Weights of a small audio frame classifier.
Model: 9.6M parameters, log mel input, arch transformer, norm layernorm, activation gelu, layers 12, width 256.
Training: adamw at rate 0.0012, 16300 steps, batches of 192, held-out accuracy 100%.
Data: trained on synthesized solo parts of chorales (CocoChorales), 39062 training examples, 80.1 epochs.
Rows from block 4 of a small audio frame classifier, named by matrix and row number. Rows with one number belong to one neuron. Each number is 500 + 25 x the weight over its row's rms, rounded and kept within 0 to 999. All counts start at 0. Numbers have three digits each.
After each neuron's rows are labels from the 100 clips, of 14976, where the neuron reaches its highest value: "loudest" is the band of the loudest frequency at the time of the peak. Only what is clearly more common there than usual is listed. The data: synthesized solo parts of chorales (CocoChorales). In brackets: how many of the 100.
# fc1: MLP up (model.blocks.4.mlp.fc1.weight, 1024x256), inputs 128-255
# fc2: MLP down (model.blocks.4.mlp.fc2.weight, 256x1024, transposed), outputs 128-255

fc1.53:484487507488471507515499437522504498535459523480527513484512453491498502487545487531533461538490550540511522541487515426507506486451521515526489520502490488476513484463477532530503482451507518473540502516496473543525484490495449504476510497512498465462558488477480480564471498482492494471485536537510502510467511512484502555479495482510477465513511518496507485522488508534467495491474
fc2.53:506478501489521515465510449461496503539446552480526513482496497502519524473514501523477503505468516544488493584524486547480534452490521521522482500511474505483520466514482495503474500505486460495517497488488495561509501475479465521510513502466519483505524482495467494566484494498491497508496470518503507516493510539491527508498498506495457486553494486483486521541487498534503502477551
loudest: 1000 to 2000 Hz (47)

fc1.329:502524488515494495497513496503505483481521501549505499489479507518517504476474529477457498520509497459483528534472488532475497490456502557487454527494514500511508497463513527464474487503442508469536523498457520513525517547558497479535529486421519490457536549499504482529498513516497482517540499471531540518493514476517478511481507544514522509556492500509514538486503501477489452556532
fc2.329:483471505510483474462455495516505473523487546494463463488475546496512475470475480509469472479482495495506527522514487487511515493497465515478497447481518474486527479494496481480438496524472445473485506485483474513478532473482470529510503506460503451462456503485499506481481480554589529483477507539483494473474517488523480495492462462496507477476484517517460497491465486508484475487497
loudest: 1000 to 2000 Hz (30)

fc1.632:512497500529486484460461503520504457484505531440535508510497475497481481512531535536500486519537487486480521539503542447485519495501538523489542540501489510499470519459515449490485532503510493500524507473486505518496447525493476522544484519490511471519523469498499463538521536458495447499498494524498502496514494564514477525514509531486533468441474494525501523507479503531472509505501
fc2.632:522465502436495522504548492513497478498500510434534517456489515459471510520492490495436503490488492532501486504520498530510510494505565500521516504541507508448507532517505456518488449545507472499560461468507433492468484472462475507519481451485453503524530444517476434468483504490497473503458506520515484515493455502503508492490475483510483458480513510490507538551489504478501479436483
loudest: 1000 to 2000 Hz (58)

fc1.517:514529491506507532488529545486542500502535540525518472482517490489463491472508487531503498470536486492467481477487484531480567535531493501489502456506526505505486449470495464513499503528464478552505514497501537534515510548495521488448537505521526507479471511461478484484497473502504518490471508475440517523505535506519486478539519516510498462468485491501481578503535489492460467495492
fc2.517:496501480498487539477474482479510484536503535485500474469483519521503483492477482573468503478487479506492452471445493543516565496494483518483459459480515483476506498505477482509467472519491458518498481498486467462467517469497502525500487499494524532482480491499507500456483504487456451502474482467487481482513537474467506479478469543481473500495452484509488509508489520462493468493500
loudest: 1000 to 2000 Hz (53)

fc1.489:501529489491494532551496481505452493506509511517554496508467526476474469514534503522514474460516517501503460449493527518457508533470520482511555528509488544501475480471518477491535524489472474492530495479484498508492434548510509470515507504480520486480516506463463490532502510482489502448492546514521505534519478524529457517537486504465532500502517484506541562522502509521472482499489
fc2.489:542491541461448526456512518501506481515510525441512498482511520478501501567479491494467485484500500461504526479497474507496553468543509496503479463504497435483501517497522448498464480483513451497518499477492470478442479479479484483502497489493508497490475459472497488462530493469483510496479529478490494481523497520528501481464494481446474461474492536534503494525498481474493476475508
loudest: 1000 to 2000 Hz (52)

fc1.220:445497462523469533458510477506463506524476530469516471475533500492528476476514513516538531517507483531489448565495512443497517542466512466511492525476474505535504506510489496524504495505542499506513513502493482509532474510485492494537489475470510442510516464513482466512463485499500517494475492515495500478479506470483511583487509485503488522495528481496516520455530498469478531456513
fc2.220:512459503453530539513528456466500488538443514457525522447496483491453504474502476484452486499471498530461470516468511509485501474472535471509556486506519489478472489507488487493483487491484466518511488504495485517470493470464480479485454529490488497504505451498498459470481488521465520497462487431499503495458461526519489496476483445486435462495483487484476518477472500469488523457500
loudest: 500 to 1000 Hz (63)

fc1.345:501476510518495481521514501494522517489470502495517537463487475508516489479498508508428486534500448516484517494462487523468510527526562490529514518517445486527479513472485476485543530529505559495525497512504496452552451510519525489481491501512529500497507528479483456490504466516502541477478523437488488525513508532501484500539521472498508490455550494523549513466541457504524516501544
fc2.345:492480488476479492479494504471513474453465464480524496477498480516499482488533464464462473466470491516485480454504480514501539491482503489485518475483466535477473451483489470479485486529459464477485489486490520493471490494483502491464512471528549461462474470475493498477510484494490507474476501512481474485552470568557525497488503495494483470494504525538459495514496549497464473478553
loudest: 1000 to 2000 Hz (65)

fc1.319:515525493491466493503494502519493460504475490461503536496489465503493493491496500494462495485522503534511478443502457451481563479509571511469502502507484513497500486445447473496489532528504542482530474517484462511501504515527532516478541497507564477528509489495498478509531475486498480495509519476495490514544494527504492473483549484515493501481515499566574510485528461484488463527488
fc2.319:523484466446532518542540480518513475495477478443518535471469474493500519493477484481452469486473500543493491480496477492489549477491537478522533481512486486471468485490481465505462501500501473498534491490492476532460487475467480516497506490535539438504514440488466455483487503477494486515482512531508489488561454534520530493467491481489476446511538497580483489498473508501479488455486
loudest: 1000 to 2000 Hz (65)

fc1.225:532505512533494454532483517520486473491557486491519560515520463501457509484511486475495445488470470478519521526534515485447526499504510493494480521554561495495532477497529515469496503549516500492521492507495518490512498565481523504486519467495499481507506484539516480512488465481539496457496537506543498472524511525545514496506514490511523463500484445513524426509481498549517514532498
fc2.225:533489510476546495468552493511460534500488507489496547498508492492512535531504513516495512517491539499513531477497532506494486489528548462549513474529470457499496489543489512547501529490529490517542500494541527508482501486501514472540505540492491509527529481530510496481484492485453455547506525458517524498504474472458460529536498499511478503539519505451515537530513484506527512490523
loudest: 500 to 1000 Hz (76)

fc1.679:518553490509531521528533513555496537531498509540488475512506492507458511484535498483518520520480520499518474497513525500503524518522486504491529507539514449526516505536503532506523506486513488510514497518469487521490498503522532510494470445528495515500516449491494429488476479493524476478508481481572507490518482498507497501475473493505489496515516456480485544539495493489517505484469
fc2.679:544524508499489512430528505491492538488515469509485536514508543491470528525520531534525547557519542506483492493497534525476497501526519505522489526528497519511495486542489510536499530508522547506535514522513527489523471517525540508524518468501509530552538503544490506523529479507486437556522517517519521522522494521483501513492480519501490513503527489529541472495526506519539547505508
loudest: 500 to 1000 Hz (74)

fc1.283:489514477517458471508445535527484435563475514498512485533504490516472466490511497489492480491508524518519514499467514527514533471500542514537477490497482480534506485504472491461535529517494498467541489491455513525519476508500488506511552505496518491535506497534506493532474476544489463482487492504535521539464513522504487538505548496461495498475552497547487504494525495503518523489502
fc2.283:537490495440549485549515485513507483479500474452503539463475477496494526523489491499464499489489494486509509481508492500520488508498527476521499478534514486467502515520516434510474463472520485518545490484477445502432492455457484491510516483478521506529531456507501437495474511478534439501486511490502463507496482487487467480472511536507491480511509529480517510499487518464524513460514
loudest: 500 to 1000 Hz (63); 1000 to 2000 Hz (37)

fc1.235:460501466503471529506531554529530492521489496473526519557494463514502467515521530517515482483495456503492499522508493517479470522516514547535473511518485513495540505474510537513506489482537530517529522534461528493510520513561508462471507496494503462488514524501499449490491479500563496490500479487508527509469497496478484540488508532527491477492505523498532539483487501488496519506499
fc2.235:503479485458504510519528503506499477501464484462491533496486476444501539540480505476455479492494506502514465510539513490468525473529537451535504478526471449477514458511527449522481510438543461480536531515506508512464501495465521508513544484529541518521518463516468484517478532455516496490505528501516503487526505497554491508508483471504503457525457518548521483503498515457521511469504
loudest: 2000 to 4000 Hz (26)

fc1.276:480496511523474495489505496497492480519491485469476546509503463560497502466526564488496433525508518507492529461478472538496492481480476541565511499516505510520516465472467477500526558501483513461531456531504473510494473489505475506488480536477525494506512540476533479473498493485514515445489497464469490519513475568480497517529526479510499486477514512532515469468494475528492534521541
fc2.276:514471525464489484463554489474489506502442469482476521486491511578467498502539460482495485503488483488458479461531503526453519507500506506509499515528480530482469440494500461512501513477498507474526502530498510499476489481473510473485507546493570497517508459503519454512516503455484535516497515461473489491526481571509491492494491499490442479491517478518503457543491494500473481502524
loudest: 250 to 500 Hz (100)

fc1.119:485494491567506495534483510518504484504468519454534494500512438525493474474483489461503473475509498454514511493495534490514486512506502502453510528487494517508462493474507506514523506516485497514514511489486523503529503510518499483456512499492548486507497483515510442494511532468463508469533505523531538523531539492513497501528503534469530493539498491508511517468486509511476495501516
fc2.119:475456528470488533462518473532487479506501497465521499468481530471527495509492495566479496502485482463486490526498467509502559482521502523497489489525493530480530524505479473510464490502521476529507496434480488519478473476458477509505536505496496468504494470486521470509489504513462463486455461506485496495499522546469520487520495563469485471462491525501488501495496499506489503477530
loudest: 1000 to 2000 Hz (48)

fc1.9:542484542493484474500512483500495490520543554501509519510525503496530515511489486543512444467465535496502495552479508535493477497440551504518461511512477542516493489432532489506503480535481502527529515479507523476469509478507499516504503497508515552515537504463456469558473486514483534462505528515487529515498503475508463522499567547510549492496515521486490542502502522493491494467495
fc2.9:502507475452484429513523461523488478472514518460536499460516456552505503483470500517489496507518492477469466529480540531535481494488523529506484490509524467471459516513461483501508464549525496499533513502480478498456502484484488489504478468451481557501524463488491462493460495545513485518486501481483493505507484516473536481494531574497456476512516527484515540505496489505496526463510
loudest: 500 to 1000 Hz (65); 1000 to 2000 Hz (35)

fc1.172:480515463486466478503496459510513495518482546482501518470495494480451495495522512484503486520534487493498513471473560449505469569478490505467502487499531529505531508507427482494528546486494502540478490496485465507491485492488516526518495476476487496495489537466548512502514454542536508447466509474541479527466480486478502476457511480496470453483536520463496508502495484505499455494479
fc2.172:498502512501497480490493474496531486499518511504512469499497489502499484524501504579498505473537484466500507465487509516503524542486486538485466491476542486499547515508423522486533504500494507558486469504494485481501458516507498482506485471440490464480495505501595507474497460535510434486477518466515511515467508502458474510506480555497462510477550536488511496512515478496481484513495
loudest: 500 to 1000 Hz (92)

fc1.552:511529533475469508510494496508468468557523491505487457512464526458494462487505486527530515484531475527519467524453521511482525511517485511506511473507463508543540509539489506501492490497499550502483472508474451466495506485523486524476515501469492491515508479479498528499470455488497512518498462477484541513494485489489525503517496492517553515507469532539532482490525550485554516528483
fc2.552:520519544491517500534519457510439507581512465472500522513507468472519529510506491495492500526536523504551496559458495520502477502508525475508465480548493469489501450504549470521479515446546479521540523496492490495506477473508495522509517479440486550530508496502521471481489478467486507479536530512510506497547501501493513520505517480480532498528497486471514516494514566491540511500520
loudest: 250 to 500 Hz (78)

fc1.14:487521452523499490509472492501475531500525515567495460514514507459456484505497539504490472515512464509535498514493528506485523488467505502491512504518469517478449482522501443482511508479453475528517459510484534475523520534535519498428550496486489496480511492489482452491491489513514503531526487523510512545508534474501480522469505498510535516505457499513510604476513468507518514476470
fc2.14:502468520497457533536477492485494463485508502489515476472474535503499461522498495537476518475474475471507507491502498526511514506499485523480439496479507521470579498464499487459457467489480469494493506511483471492481495500451478514530494524494477484474478493500515485475491487500485458481480507499514474476510508487448446475491491453529555481495476483501497473533514515465511473495488
loudest: 1000 to 2000 Hz (85)

fc1.491:465535471498499537499510518482485534493525527480521501509459508495495511514474447514493506458510507521503478482492477491490530464502486553470516492523521509477518547506480509480486486536485504499474458508511468501454491465514450470488538470457486505508505548446530509545498487504495531471468526530469521535461495511510454527446530472493464494457479515522474467536521506469489494557482
fc2.491:497515495510434456478477508488513518471539557516518508516512492476460497504510498533530508525490524488524496486522497515478536528491498510499464520493541528508507484512484512493517509542504494528476497492502526505508516533523516514495535480504520494495497502509493546515514471496463503488503557532495527487491577481546515522490528507497518490522512479518515491477493507501520467512476
loudest: 500 to 1000 Hz (69); 1000 to 2000 Hz (31)